Weights of a small model that answers yes/no questions on an image's attributes.
Model: 5.86M parameters, 48-pixel images, encoder moe top_k, encoder num experts 4, fusion encoder num experts 4.
Rows from block 7 of the image encoder, named by matrix and row number. Each number is 128 + 32 x the weight over its row's rms, rounded and kept within 0 to 255. All counts start at 0. After the name is the row's rms in percent of the matrix's.
# k: attention key (encoder.blocks.7.attn.k.weight, 96x192), inputs 0-191
k.24 106 [161 123 141 157 123 143 139 120  64 123 157 161  87 210 176 123  92 113 115 115  45 111 183 141 119 105 129 132  89 100 131 101 138 161 150 148 115 138 140 153 171 139 201 128 147 160 159 123 111 127 121 129 139 185  89 157 127 110 130  40 113 126  91 183  79  28  73 156 178 151 148  67 158 141 102 117 132  93 125 110 138 136 179 114 121 134 180  95 117  99 137 147 106 124 112 136 138 127 169 106 111 118  92 114  93 126 119 126 153  67 153 119  90 149 114 145 136  97 141 112 150 108 114 105 102 117  84 106 109 178 140 149 101 145  87 146  36  96 174 136  89 131 107 185 156 119 167 135 123 126 176 141 153  95 117 148 160 158 148 118  94  71 134 142 141  75  88 158 156  97 106 171 110  97  91 130 156 177 143  88  76 155  88 144 152 192 106 123 194 105 194 133]
k.25 115 [151 163 137 195 150 110  68 196  60  92 117 151 127  84 133  98 149 157  83 163 160 206 141 235 136 187 143 131 122 128 124 147 117 113 140 122 124 129 144  87 130 146 101 126  77 117  96 131 124 155 133 149 109 184 153 111  90 132 150 136 138 153 154 115 194 143 166 145 168 113 136 132  48 147  88 142 122 125 126 154 138 142 145 166 119 105  88 140 100 176 139 154  93 134  91  66  88 115 113 190  96 149  90 140 160 148  99 145  80 133 138  66 159  80 105 109  91 175  78 173 133 122  84 112  99  86 104 155 127 132  95 104 114 153 177  80 127 141  93 135  92 125 101  55  92 113 120 141 149 145 122 118 117 131 143 140  67  75 113 138 147 103 106 108 186 195 158 190 113 112 142 159 131 155 180 108  73 151 161 117 144 147 127 119 111 107 144 166 165 189 126  99]
k.26 101 [ 79 147 168  64 124 109 129 116  82 135 112 204 143 173 112 134 131 158 169  98 154 137 113 131 121 158 183 152 153 127 155 148 120 149 105 160 128 156 129 117 138  90 129 102 124 125 181 164 102 152 119 136 108  99 106 174  98 144  90 129 111 105 117 117 141 160 106 135 162 120  76 141 175  86  84 172 106  98 118  94 118 143 159 160 155  91 146 118  77 139  90 118 112 132 183 158 139  85  70 193 182 118 169 131  47 136 132 178 126  76 111 157 144 113 157 115  52 141 157 140 186  67 126  85 133 145  63 154 164 223  89 147 140 136 163 112 154 191  77 101 123  87 134 142 116 128 102  89  63 125 139 174 117 182 124 122 106 106  79 155 117  76 135  97 153 110 120 177 177 128 121 104 112 113 137 123  79 151 124  59 149 118 141 148 119 152 124 136 165  47 125 125]
k.27 083 [162 149 165 136 113  74  76 146 145 146  40 214 120 121 139 152 113 138 108 167 158 126 112 104  98 137 112  98 135 142  91 206 160 149 158  61 143 151 130  97  98 146 160 141  99 106 127 111 126 178 128  76 142 111 123 180 125 103 141 160 156 178 147 182 124 126 150 158 124  78 132 125 103 134 146 128 168  41 174 147 128  97 131 128  77 200 118 148 101 124 120 118 187  86 132 120 160  72  76 173  69 129 136  90 150 144 138  89  89 171 138 123 108 116 110 129 120 152 113 115 150 206 115 122 112 151 126 171  89  63 117  86  92 143 123 147 151  86 145 109 152 148 103 159  51 132 178 113 145 134  84  56 112 105 114 129 138 163 187  97 159  89 162 125 135 122 169 101 105 131 102 176 126 173 144  83 116 162 140 170 122 158 147 105 139  98 157 127 123 202 114 106]
k.28 097 [188 134 126 113  84 140 160 119  66  97  75  96 176 131 224 181 109  94 114 145 105 126 147 127 124 161 108 124 129 101 121 113 168 130  86 100 118  97 116  95 174 169 138  84 151 147 140 199 138 127 119 160  79 146 144 148  91 132  67 138 117  88  88 152 126  79 117 125 181 157 157 156 197 136  82 130 143 136  97 178  87 112 128 108 146  86 153  92 145 143 143 192 159 151 109  90 192 204 135 169 152  76 147 171  55 173 109 107 133  88 175 119 108  89 128 170 131 153 121 167 137 165 158 131 150 125 115 123 164 138 150 116 146  84  96 111 146 168 156 100 115 117 154 145 135 169  76 130 122 163 151  68 139 112 124 155  96 117  99  81  59  91  71 144 111 125 147 179 117 101  96 126 125 117  75 143 153 167 132  82 108 135 166 139 132 139 112 116 130  70 114  64]
k.29 092 [145 143 129  89 123  84 141 113 186 102 171  79 170 130  77 120 130 103 171 128  98 102 145  84 165 162  94 109 115 109 153 159 115 130 139  96 127 114 115 102 146 136 134 144  40 168  41 121 136 109  67 135  97 142 130 100 136 128  99 181 110 193 151 104 114 162  83  99 142  96 145 122 193 114 101 106 145 119 109 176 158 131 130 112 151 149 131 156  84 128 151 128 224 116 139 143  92 151 105 146 115  95 127  87 135 103 123 144 183  39 110 207 125 128 131 127 139 101 140 135 142 168 129 175 130 158 109  82 117 135  90 117 193 111 152 136 111 127 128 133  79 124 228 161 120 119  48  81 141 123 136  80 120 165 139 158 109  59 110  98 124 175  86  97 140 167 136 133 178 171 167 106 122 161 157 127 176 109 133 162  65  69 119 133 135 107 123 121 126 109  94 139]
k.30 083 [ 90 139 134 136 183 138 106 140  87 116 102 198 173 133 118 166  67 108  99 147 139 126 166 132 147 121  44 133 107 159 134 114 141 161 141 164  93 120 124 132  99 139 159 158 131  99 130 160 133  89 120 141 130 182 166 174 146  98 109 161 205 139 136 111 137 118 128 207 157 101 148 129 169 131 125 137 204 116 115 160  71 109 101 151  74 144  98  66 102 126 167  60  93 134 100 193 163 125 127  99 144 142  92 146 156 112 153 150  85 142 108 150 171 108  61 143 122  68  93 144  94 137 109 170  59 213  75  72 132 120 118 176 123 119 103  72 179  97 162 151 128  90  58 155 182 110 169 106 102 136 131 143 131 148 144 151  93 121 161 112  65 190  93 127 134 113 103 135  92 139 122 132 115 161 116 105 133 163 143 106 113 163 154 139 116 138 123 126  58 135 101 124]
k.31 090 [152 145 119 119 135 119 174 120 154 107 133 113  75 168 134 110 136 140 110  94 105 153 176  81 184 114 119 131  95 174 130 123 120 111 178 128 183  80 138 112 132 119  83  46 142 164 178 111 165 109 146 148 120 127 147 117 191 125  98 142  86 121 165 113 117 188 101 115 117  85 150 160 127 113 170 169 144 132  83 130 173  82 133 128 143 116 122 145 142 122 160 125 141  85  96 159 145 149 162 104 106 116 152 126 146 160 139 124 136  95  81 129 149 175 136 180 135 153 119 149  98 131 116 144  90  89 176 112  88 142  67 136 109 125 100 123  90 151 128 172  95 110  96 132 200  41  71 135 100 165 133 110 161 102  73 108  55 112 120  99  88 136  66 168 100 109 121 108 151 151 177  82 154 218 109 201 119 102  88 128 123 105 155  80 127 112 148 164 196 148  45  89]
k.32 100 [ 99 115 147 148 154 147 121 124 194 208 115 216 135  47 104 157 103 126 141 129 103 104 103 126 134 134 132 106 125 154  57 121 130 121 146  90 164 133 175 128 131  94 102 180 126  98  67  98 124 143 184 130 172 121  85 144 144 149 119  64 141 121 109  86 109 179 119  99 113 167  72 146 119 114 119 189 138 120 137 152 142 135 139 137 146 113 168 126 153 199  83 125 103 144 180 120 148 113 127 190 138 114 135 116 141 114 114  40  74  86 163 145 145 169 134  98 174 128 130 124 111  62 121  97 151 171 150 177 180  41 121 113 135 145 123 157 134 104 154 153 158 136 109 118 119  87 119 158 123  85 136  92  99 151 144 149 143 148 161 189 121 113 155 106 166 109 168  79 103 103 169 149  68 140 153  71 112 141  88 193  90 133 125 137 120 169 165 176 118  94  87 170]
k.33 103 [ 62  88 104 133 147 114 119 140 174 144 104 149 143 105 154 103 124 159 133 154 133 185 112 166 115 156 131 147 167  81 128 110 186 212 104 117 100 107 153 179 140 170 137 159 121 109  95 148  76 101 163 121 138 130  97 170 178 166 147 112 201 138 108 101  47 138 178 106  89 146  45 173 122 112  88 158 100 111 146  88  99 135 192 117 125 138 139 116 176 185 153  84 135 143 179 114 116 128 141 108 151  79 151 119 136 128  99 127 165 101 127 120 127 217  80 109 128 154  94 109 111 160 126 108 133 144 125 124 155 126  82  97 172  67 129  97 115 114 161 141 141 193  80 164 208 134  84  91 115 146 144  84 108 135  90 115  85  83 121 148 105 107 156 163 143 151 154 121 167 118 118  86 107 152 159  93  76 133 169 168 123  63 128 142 117 127 135 162  79 140  98 178]
k.34 079 [113 165 140 140 111  95 135 128 133 162 111 128 104 115 143 194 168 121 126 125 143 136 122 129 147 151 108 111 156 105 131 195 134 102 184  62 135  82 116 106 139  86 138 112 109 136 102  82 163  89 136 100  99  77 167 170 112 101 128 113  99 142 124 134 183 170 190 134  90 153  98 122 154  43 125  86  90 132 102  85 192  98 127 135 140 107  76 137  92 146 110 154  64 181 170 162 163 135 181  94 132  89 184  69 131 134 179 118 182 110 153 148 130 125 103 134 164 153 153 141 234 182  94 153  90 138 120  94 119 154  97 121  82 139 107 101 157 123 115 184 158  71 138  94 101 132 120 101 172 102  91  93  84  71 124 108 108 126 144 180 156 133 126 141 165 202 178 133 146 125  87 118  84 124 176 131  81 147 152 130  89 142 137 173 144 130 107 185 104 118 145 144]
k.35 097 [165 115 156 112 136 126 115 150 146 155 113  98  89 162 118 108 166 136  82 102 146 120 101  87  82 139 175 113 140 140 187 175 150 181 122 141  93 130 125 115  72 126 136 194 118 153 140 128 138  98 140 135 131 141  85 156 160 131 114 156 118 125 202 122  94  70 101 189  88 115  95 145 120 132 184  99 121 102  75  85 121  87 112  88  93 145  92  74  90 158 131 153 118 118  70  70 128 117 108  98 112 163 105 126 104 122  91 183 175 129  91 152 142  55 144 144 110 145 148 125 144 133  75 134  94 120  42 106 124 156 138 133 107 194 156 123 146 132 147 205  81  84  78 106 165 187 118 103 128 125  72 123 127 158 166 115 100 125 106 145 158 103 151 136 128 167 168 196 158 190 131 148 145 108 140 230 159 106 129 111 157 108  57 131 130 134 120 103 175 121  80 125]
k.36 095 [157 163  90 147  93 136  86 135 116 153 154 151  98 111 155 141 142  96 100 107 125 156 188 162 116 157  82 101  52 122 175 144  98  99 134 136 149 110 124 146 110 135 144  60 127  99 195 142 161 153 120 138 146 129 134  91 151 117 139 106 109 143 179 149 195  84 127  87 126 106 140 126 118 145  86  91 143 162 108 174 156  78  78 120 173  92 106 146  80 127 153 131 124 128 147 128 197 177 157 108 121 129 122  60 161 154 118 118  66 149 115 116 141 149 141  98 161 163 137 142 122 103 171 117 102 170 150 135 154  82 135 105 107 165  71 122  80  95 134  83  79 108  66 143 119  67  76 139 140 131 186 126 137 178  93 135 114  58 120 112  95 175  89 169 149 160  97 161 156 116  79 136  79 204 168 156 136 117 141 111 127 161  84 128 190 122 165 178 143 131 141  39]
k.37 098 [ 77 158 147 119 114 151 145 143  94 161 126  91  56 128 173 177 125 108 137 142 125 135 128 137 160  97 152 159 124 144  63  72 180 119 159 156 124 168  99 123 159 188 146  89 127 112 115 163 141 110 114 140 114 137 118 144 197 118 137 173 113 118 181 223 114  92  98 166 127 132 152  78 104 137 130 105 155 197 104 142 136 141 115  86 138 106  93 104 115 121  91 127 204  90 136 126 159 100  93  88 156 165 148 116 116 154 185 157 142 115 142 128 110 102 143  97 107 134 136 117  84  96 146  43 122 107 146 172 182 117 197  75 162 125 135 138 115 114 123  61 129 124  96 131  96 129 132  90 142 163 143 122 100 112 162 138 133  97 132 114 108 132 128 115  62 131 144 181 160 139 102  95 190  82 108 231 174  95  82  85 177  85 144 141 179 116  86 125 141 192 125 125]
k.38 102 [ 72 173 117 141 194 171 126 154  84 142 147 104  53 106 128 119  97 131 114 130 123 151 142 146 159 146  84 203 108 124 154 123 108 120 113 149 157 199 142  92 145  98 124 107 134 127 135 177 108 104  81 136 198 140  89 135 120  99 103 106 191 197 160 109 120 150 115 113 101  66 103 135 134 148 127  95  90 129 117 100 139 168 141 141 119 163 191 176 165 120  72  65 136 117 112 163 116  98 174 174 109 172 137  97 126 134 136  82  55 134 147 126 121 128 144 104 103 106 133 101  97 155 134  70  85  90 179 127 107 136 134 172 131  86  59 144 112 121 151 106 126 148 117 184 160  95  95 174 162  95 131 118 128 127 118 134 108 113 155  98 124 149 111 128 136  87 138 146 205 128  88 149 166 106  74 120 164 166 165  74  75  78 179 153 166  89 155 117 133 214 163 132]
k.39 090 [100 114  96 161 120  99 132 112 158 168 156 141 128  67  96 112 124 148 174 165  99 162 131 153 152 217  85 138 113 110 148 121  88 147 101  79 134 145 157 159 109  59 124 163 126 114 118 131 126 144 118 137 126  97 171 130 165 100 135  87 164 128 129 140 115 150  67  75 105 123  74 186 156 139  91 157  92 137 180 128 118 117 134 124 144  72 162 100 211 160  92  68 128 103 139 167 101 144 132 111  90 108 156 145 123 174 112  73  91  88 114 114 150 209 139 150 147  99 135 114  86 222 120 104 128 137 110 129  86 119 101 149 132 167  91 221 111  87 142 124 113 161 170  89 151  86  97 122 133  91 173 128  97 128 121 140  95 155 136  92 111 128 193 122 154 144 146 114 141 105  91 104  60 154 110  93  22 135 129  98 141 138 139  94 125 126 135 161  83 141 129 181]
k.40 101 [131 183 145 140 152 194 111  90  88 142 121 133 181 126 148 179  91 125 152 146 122  87 107  72 152 154  83 139  79 154  84  67 110 128 162 156 135 147 161 118 133 111 145 143 150 123 135  50 157 100 105  98 119 139  98 163 108  66  96 123  98 179 120 104 130 200 108 151 134 136 110 105 106 177 127  96 113  88 114 137 128  94 167 129 132 146 119 167 110 107 139 135 150 101 115 199 140 141 136 161  86 153  76 132 138 147 156 152 158 155 140 150 191  64 130 180  83 157 155 138 130  55 143  92  69 159 148 133 165 136 154 140 122 102  95 185 166 184  88 117 180 138 133 133  96  58 126 148 164 109 142 105 123 110 185 119 144 119  82 112 107 116 129 103 135  58 132 175 206 162  86 104 152 196 100 128  78 112 118 111  69 143  63 125 108 139 107  94 157 141 126 160]
k.41 086 [127 143 151 137 127 123  65 109 116 169 140 218  94 111 156 138 124 144 138  97 156  50 127 127 161 115 121 188 140 118 128 129 143 118  96  89 144 127 135 118 100 180 130  86 131 141 134 149 151  88 143 102 132 158 115 131 134 124 148  81  77 175 141 111 110 167 211  60 115 155 102  90 150 185 104 152  93 142 145 133 112 125 155 152 166 119  82 122  97  92 164 145  81  70 161 132 142 121 151 167  61  69 108 121 149 170  82 135  84 142 145 156 117 121 132 107  74 177 148 182 128 116 180 130 135  90 164 117 134 163 172 116 145 171  94 190  97 146  91  67 116 158 136 127  86  79 113 178 136 109 144  86 109 135 115 137 107  71 155 150 141 129 132 136 176  88 100  89 115  95 126 152  36 218 116 127  72 125 131 152 142 162  99 103 126 130 110 198 165 111 159 121]
k.42 086 [187 100 156  84 119 146 126 130 104  78 115 171 146 184  77 103 193 108 171 101 155  91 139 110 145 162 121 155 184 115 108 120 116 148 184  64 132 132 123 127 135 152  90 206 104 123 125 127  98 108 190 132  81 144 126 181 133 150 125  82 113 129 111 151 118 115 137 129 126  85 103 169  80 119 156 121  54  51 106 170 135 143 132 169 102 148 157  66 198 143 183 154 132 113 107 155  90 171 147 137 143 162 132 170 125  94 135 166 143 101 159 138 117  77  87 175 109  58  83 141 131 126 113 157 119  92 172 127 132 191  83 152 109 110 138 110 156 142  90 129  96 133 140 193 163 103 188 115 124 115  49 145 153 117 128 123 120  91 158 147  98 170 117 116 181  91 142 113 102 114 176 180 134 169 152 167 161 144 187 185 110  96 111 100 100 121 107 131 152 154 107 138]
k.43 093 [ 67 153 133 111 140 158 181 109 117 187  52 180 104 198 127 187 119 140 131 129  91 172 119 152 131  90  82 123 122  92  98 182 109 105 114 121 195  48 120 122 147 151 153  93 169  98 146 120 110  89  79 150 141  88 100 135 133 116 150 102 123 151 126 106 131 217 119 120 138 118 132 142 129 151 149 123  71 156 135 176 156  90 119 154 165 100 115 141 187 160 157 116 141 149 187 120 147 131 165 150 100 164 135 117 126 124 148  55  76 101 139 147 111 131  53 112 125 165 125 114 127 184 151 154  30 155 163 139 154 147  69 126 150  92 138 123  73 107 157 121 155 187 119 174 121  67 129 161 138 108 133 166 152 152 139 108 134 144 127  94 109 163 140 134 134 107  96  57 168 123 110 115 100 132 127 144 172 117 164 100 136 149  84 126 107 117 181 195 100 118 185 123]
k.44 099 [158 147 144 102 140 126 142 196  81 107  62 181  42 172 140 115 132  70 113 115 135  90 110 161 160 130 168 130 139 109 117 161 184 140 165 104 114 125 131 139 153 149 166 129  97 153 107 128 164 126 126 132  94 108  71 106 132 159 144 169 142 122 102  97  88 133  96  76 171 169 164  98 104 129 165 147  58 188  74  99 113 124 135  93 114 107 121 101 102 162  99 153 146 121 144 159 134 114 113 149  99 148  98 122 195 156  72  89 141 137 121 100  96 109 140 120 152 148  92 150  75  89 178 134 125  97 157 130 169 138 130  99 156 123 165 106  88 126  97 132 160 103  94 105 158 139 207 172 175  69  99 136 118 144 172  84 128 120 114 148 179 115  85 123 126 123 153 140  75 123  84 166 142 181 139 137  60 140  50 217 133 137 111 159 135 169  88  78 177 155 114  97]
k.45 094 [ 85 119 144 132 109 115 122 155  67  89 140 148  58 116 124 172  85 101  75 124 130 131 179 175 105 111 140 153 135 146 145 147 111 182 126 143 119 171 132  92 139 126 127 125 137 139 126 110 169 148 134 160 117 159 101 101 113 130 167 151 123 152 137 182 142 100 183 117 166 129 193  57 111  91  78  85 132 109 130  75 153  97  67 143 115 161  95  82  91 143 145 151 120 122 136 106 101 102 133 124 187  87 107 112 153  79 137 112 186 114 147 114  96 120 163  63  88 107 166 131 152 161 128 173 117 148  82 153 177 174  78  79 141 149 185 132 128 112 140 110 107 135 147  42 101 160 147  93 165 154  59 126 137 124 158 109 126 108 148 147 142 132 158 133 124 182 113  90 117 105 107 179 100  26 165 108 108 129 149 141 234 156 154 142 160 175  93 165 130 110 170 109]
k.46 096 [141 110 155 112 165 146 129  82  43 216 163 122 133 220 110  49 128 136  95  99  67 120 168 117 106 120 118 160 165 128 150 108 129 113 137 125 120 155 118  95 111 149 162 135 158  67  92 118 163  93 109 134 127 178 128 107 108 159 150 107 160 118 156 155 166 112 150 184 125 100 134 134 135 129 116 151 132  89 146 150 121 115 148 173 145  63 143 125 124 143 157  88  74 105 115  88 159 125 161 135 132  42 119 118 108  61 131 138 124 139  93 109 146 118 121 132  74 114 117 142 160 180  82 147  77 124 104  87 100 209 104 148 114 153 106 163 158 111 139 126 125 183 110 143  78 212 112  84 155 167 158 134 128 114 138 163 119  87 149 143 163  83 130 137 142 127 132  85 138 141 155 167  91  77 132 118  89 160 202 102 168 151 144  49 161  86 138 111 118  75 146 162]
k.47 097 [104  89 176 103 161 128 159  71 111 121  77 125  57 106 134 128  77 159 148 136 108 122  98 145 187  77  95 140 120 145 179 162 111  95 106 160  97 119 122 182 116 158 151  29 145 105 121 153 121 122 128  90 152 102  76 129 137 168 149  95 167 168 118 104 133 161  85 152 143 104 166 186 137 142 124 185 114 108 119 107 135 174 204 165 148 143 126 162 180 172  86  45 138 167 165 101 159 117 124 158  92 128  99  79  90 108  99  85  52 113 115 157 112  97 115 161 147 205 135 121  93 140 112 151 129 135 107  84 136 136 130 149 153 131 119  87 109 123 133 143 172 122 120 136 120 136  97 152 152  92 206  94 103 137 153 119 147  94 132  95 111 136  97 120  98  83 153  92 200 102 107 165  85 188 120 173 149 119  95  99 163 180 132 127 154 137 144 117 112 139 197 141]
k.48 099 [ 62  72 115 158 135 100 101 149 192  98 147 141 170 165 111  82  92 128 141 119 128 118 136 140 112 154 186 128  91 155  90  78 128 114  59 116  74 123  97 187 170 190 114 174 184 151 155 136 104 163 149 119 144 139 121 133  78 123 157 126 155 134  77  93 124 155 112 189 109  95 165 123 173  91 149 157  91 106 145 145  92 162 141 100  82 112 167 100  67  88 173  89 126 156 115  97 122 179 149 125 191 133 201 156 143 130 158 107 111 114 119  85  89 106 135 169 144 104 105 113 131 142  96  97 100 140 138 121 117 150 127 127 127 138 152 145 135 114 107 127  53 183 183 141  93  90 173 133  80 150 117  90 119 123 165 153 140  88 132 125 133  88 145 144 107 118 167 135  86 102 103 163 178 152  91 101 153 137 165 125 109 103 177 132 130 118  91 166 101  68  16 172]
k.49 095 [138 163 106 152 132 126 110  94 110  69 124 101 141 133 103 122 121 137 152  89 181 134 108 151  81 109 148 101 130 136 120  70 108 122 105 121 122  98  67 101 135 137  98 146 177 169 188 149 173 115 117 136 129 158  64 107  67  43 113 113 130 122  83 148 181 149 166 112 161  94 121  96 141  86 157 106  90 132 109 130 124 130 112 187 134 119  95 151  83 140 152 135  73  83 127 124  96 127 159 146 151 170 151 127 177 124 129 135 161 160  78 110 196  94 162  86 126 133 130 132 116  74 168 100 179 159  93 128  97 158  94 201 108  80  95  90  87 119  96 123 138 142 126 125  97 144 150 158 139  98  22 124 144 144 154 168 140  92 113 142 126 124  93 141 144 109 103 138 114 137 132 170 178 150 104 181 117 134 195 204 133 223  78 168 168  75 109 162 110 118 103 124]
k.50 109 [129  39 105 133 157 184 118 109 114 148 141 139 156 125 120 114 117 114 184 136 106 146 114 105 170 111 119 132 149 137 144 106 117 197 144 121 113 141 102 169 129 112 154 170 140 129  72 116 135 157  81 126 125 192 139 105 121 113 144 128 111 168  95 157 137 124 165 135 146 135 110  50 100 127  70 131 116 112 180 135 109 114 148 121 107 145 114  89 108 128 157 145 159  68 147 145  94 146 168 134  69  75 151 111  95 131 122 158  87 196 158 167 118  36  61 116 121 140 162 148 122 185 157 100 109 120 122  97 162 111 115 175 105  80 193 156  79  99 120  63 128 135 159  76 170 144 161  55 168 138 200 130  87  95 105 120 134 158 150  86  88 109 179  99 120 124 152 127 138 137  91 170 138 101 108 105 159 151 167 166 181 117 167 135 167  74 134 196  92 163  81 113]
k.51 098 [154  83 128 107  64 109 151 103 182 173 144 128 120 197 171 152 162  92 116 120 126  99 146 125 161 132 141 150 119 126 172 143 118 133 115 126 132 155  99 136 169 177 179 130 225 175 177 139 137 155 120 132 180 126 123 142 106  92 107 132 135 127 103 161 153 125 208  66 126  82 105 106 131 122  57 175 131  78 128 137 152 137 180 155 120 120  98  74 129 134 162 146  98 138  96  90 123 151 116 173 123 127 183 230 139 115 129  73 118 113 170 139 109  87  95  90 145 139 104 125  49 168 136 121 107 127 132  72 106 133 132 129 151 157 146 162 153 111  95  82 124 163 183 147  81  76  84  95 103 119 139  68 139 176 171 212 123  99 135 145 104 145 120 134 106 115 138 154 104 156 102 119 161 146 136 105 105  88 127  98 173  91  97 109  58 136 137 116 101 101  69 128]
k.52 088 [123 118 104  87 111  91  87  87 230 139  93  76 155 160 146 129 141 121 102 162 161  91 121 100 155 157 128 127 137 105  86 144  98 121 130 130 125 129 150 140 126 124  72 207 144 166 105 121 121 145 143 137 128  64 131 113  81  74 136 161 136 110 161 185 120 179 121 122  31 104 124 162 142 173 119 124 148 146 107 107 125  55 116 154 136 159 124 128  31 116 127  63 163 131 124 142 118  77 135  59 192 151 140  94 124 160 126  70 177 132 138 154  98 137 106 176  97  90  92 109 184 151 136  91 168 134 133  87 123 114  98 132  85 156 175 173 121 161 128 166 152 145 174 103 134  97 145 142 134 124  97 100 114 211 112 164 120 158 112 146 150 159 157 141 157 151 129 122  92 143 180 115 152 191 136 126 138 115 119 167 156  92 130 138 107 118 127  86 104  46 132  87]
k.53 089 [142 163 143 130 118 141 179 174 117 133 128 132 147 132  92  88 126 106 147  99 119 117 160 147 103 179 193 113 170 137 107 133 142 119 109 166 137 108 144 106 128 126 162  82 163 157 138 114 124 125 128 116 161 126 165 116 100  93 110 158 170 179 101 162 172 126 162 105 159  92 150 132  39 123 167 128 133 110 155 118  95 181 119 134 148 160 113 164 181 170  92 130  74  79  92 104 132 142 156 174  99 189 121 136 199  41 126 146  88 144  96  93 138 145 152  80 141 140 126 158  90 160  82 158 152 103 129 162 129 123 133 128 158 124 177 219  35  76 161 107 149 105  45 114 115 147 127 163 153 177  77 143 131 137 140 153 145  41  80 131 131 125 122 169 108  86 136 140  99 101  62 155 174 114 123 108 126  95 121 172  71 169 141 109 145 111 139 140 119 139  66 131]
k.54 108 [ 81 156  72 198 129  86  99 112 101  83 131  92 166  55 109 131 176 122 137 128 157  96 124 153 125 153 136 195 108 155 143 158 139 134 136 135 127 143 123 159 140 179 141 169 109 157 158 124 142 142 140 118 120  84 109 172 129  77 113 133 108  23 147 196 131 147 130 142 175 132 144 126 103 123  88  97 140 157  97 102 110 145 157 168  95 166 141 159 138 111 144 154 129 177 149 111  73 110 117  79 142 102  70 126 143 178 128 198 160  91 115  54 100  96 112 121 114 113  87 119 157 137 118  40 219 125 100 153 102 164 175  91 112 114 163 120 130 132 137 161 109 200 177 147 123 125 101 137 191  79 180  82 163 118 142 111 104  87 160 154 127 155 162 150 131 125 134 143 117 117 103 116 169 149 146 102 111 144 129  62 105  97 138 107 106 132  86 159 127  55 151 101]
k.55 102 [156 117 148 110  87 234 140 144 152 158 173 116  79 170 148 124 135 143 119 130 178 115 101 161 109 108  82  68 155  91 147 123 127 171  47 122 156 131 130 168 131 117  56 135 157 145 184 112  56 125 132 131 109 116  97 100  65 119 117 152 136 196 126 154 137  99 182  99 145 135 154 141 101 100 168 137 146  51 133 114 102 143 116 106  88 129 105 104 176 166 169 141 129 155 126 112  95 126  97 150 197 170 160 146 149 166 146  68 100 160 108 158 111 156 141 107 127 103 128 141 147 194 127 158 108 114  94 163 172  87 145 127 111 130 128 131 142  68  29 143 156 122 129 145 165 126 182 100  52  86 133 134 147 159  66 146 166 125 102  91  67 140 106 108 166 118 124 207  87 142 108 149 115 161 106 113 143  92 124 125 100 113 145 151 133 111 125 133 111 117 111  79]
k.56 092 [115 144 149 136  92 175  57 131  68 137  98 178 152 157 106 162 182 119 156 130 151 179 144 134 134  91 151 121 125  94 100 195 126 146 186  82 168  84 155 108  74  95  97  71  98 145  81 171 155 122 101 120 146 136 135 113 174 125 126 123 183 108 108 145 127 144  90  84 147 145 106 144 131 154 111  85 172  99  91 138 153 114 114 158 158 170 112 139  66 131  95 151 141 153 131 143 110 176 131  71 121  72  94 101 178 141 115 129 190 153 117 127  93 123 111 106 109 133 156 160 160 155 116 118 134 167 135 109 167 105 143  49 124 109  71  75 152 173 128 171 187 146  50  76 149 137 116 158 150 146  87 166 119 114 190 147  85  95 109 147 107  89 102 172 126 135  93 109 148 152 148 111 114 161 153 200 137 124 120 137  69 152  46 130  89  79  88 133 121 144 164 144]
k.57 111 [103 147 176 101 164 140 174 126 147 152  94 140 155 136  84 141 118 176 160 143 132 126 106  76 179  76 137 107 137 153 147  58  91 156 189  94 154 136 146  84 137  51 153 153 149  53 170 135 151  95 155 148 153 179 119  75 105 139 189 105 111 126 141  97 152 158 143 156 106 127 103 178 153 128 125 133 122 175 186 141 104  91  92 155 139  94 128 153 203  71 129 135  80 131  79 122 117 164 174 140  99 105 182 134 109 120 133 151 119  98 144 118 132 128 137 140 126 110 143 122 150 122 108 158  76  59 136 121 128 130 127 178  79 114 110 165 124  96 118  15  90 135 158 135 120 126 190 147 108 130 118 136  76  52 101 137 147 122  96  79 127 105 118 126  93 149 155  92 148  74 134 111 109  89  95 133  99 149 199 160 144 166 119  96 169 123 184 161  76 136 163 137]
k.58 095 [116 176  87 170 156 186 122  94 157  82 186 175  86 151 164 103 186  86 116  89  77 124 120 109 116 173 178  91  81  98 152 119 151 155 109 116  99 160 116 150  87 118 158  94 139 111 153 116 149 123 154 148 144 162 141 140 142 167 130 125 137 109 145 122 138 127 167 113 173 129 121 105 133  87 126 161 153 159 138 132 109 119 116  85 111 145 119 161 178 111 132 169  74  72  60 103 123 159 151  97 158 164 147 150 117 205 166 179 156 116  98 129  90 186 146  94 116  87 119 137 113 193  82 111  77  90 117 120 151  86 162 154 106 162 115 161 137 103 115 114 173 119 148 114 142 127 174 101 151  70 171 113 150 108 129 133 131 112  58 152 171 104 140 140 107 120 134 113  33  44 131 118 152 148 124 147  93  67 109 109 129 126 169 159 103  60 121 108  93 219 103 156]
k.59 097 [ 88 147 153  95 127  59  84 155 156 124 105 150 153 134 170 127 113 136 117 136  98 176  91 131 148 107 142 132 127  94 120 173 123 129  97 101  75 146 112 116 110 115 109 140 171 147 100 135 150 165 173 126 233 155  94 120 115 161 144  65  97 157 190  93 148 169  99 101  59 133 116 160 146 175 104 108 160  99 166 123 152 133 104  79 174 152  73 196  94  96  67 145 151 149 114 118 124 128 129 141 150 158 204 136 172 114 156  76 111 140 129 174 119 166 154 113 114 130 172 144 164 146 138 144 117 132  99 150 179 140  92 191 114 144 122 152 165 134 103 143 117 129 122 100 121  72 151 207  55 130  28 134  90 119 102 156 139 109 140 149 136 107 119 135 117 127 147  80  92 144 166  81  90 131  88 140  65 123 129 139 147 142 123 101  69 126 147 135 165  89  61 173]
k.60 100 [118  78 171 103 116 190 107 100 148 141 150 140 101 149 135 106 120 159 135 134 125 109  97 154 122 160 118 138 147 138 117 126 136 144 146 134 143 102  96 109  72 182 134 115 173 144 185 152 147 177  86 143 157 154 131  88  85 130 137 122 103 189 101 124 170 148 164  88 134 130 121 126 140 136 117 174 119 227 132 157  52 138 104  68 153 110 170  97  99 106 101 117 108 146 119  88 126 170 162  70 105 162 169  93 130 143  82  66  86  99 117 159 173  92 174 144 131 154 152  81 109  86 126 147 123 140 179 176 139 158 143 133 106 119 132 129 132  66 149 144  81  96 179  47  98  84 182 110  66 165  68 144 122 126 148 166 182 138 114 122 113 139 109 103  87  80 167  73 174 132 105  75 132 138 116 142 170 114 147 152  63  71 134 111 135  77 118 142 125  96  80 179]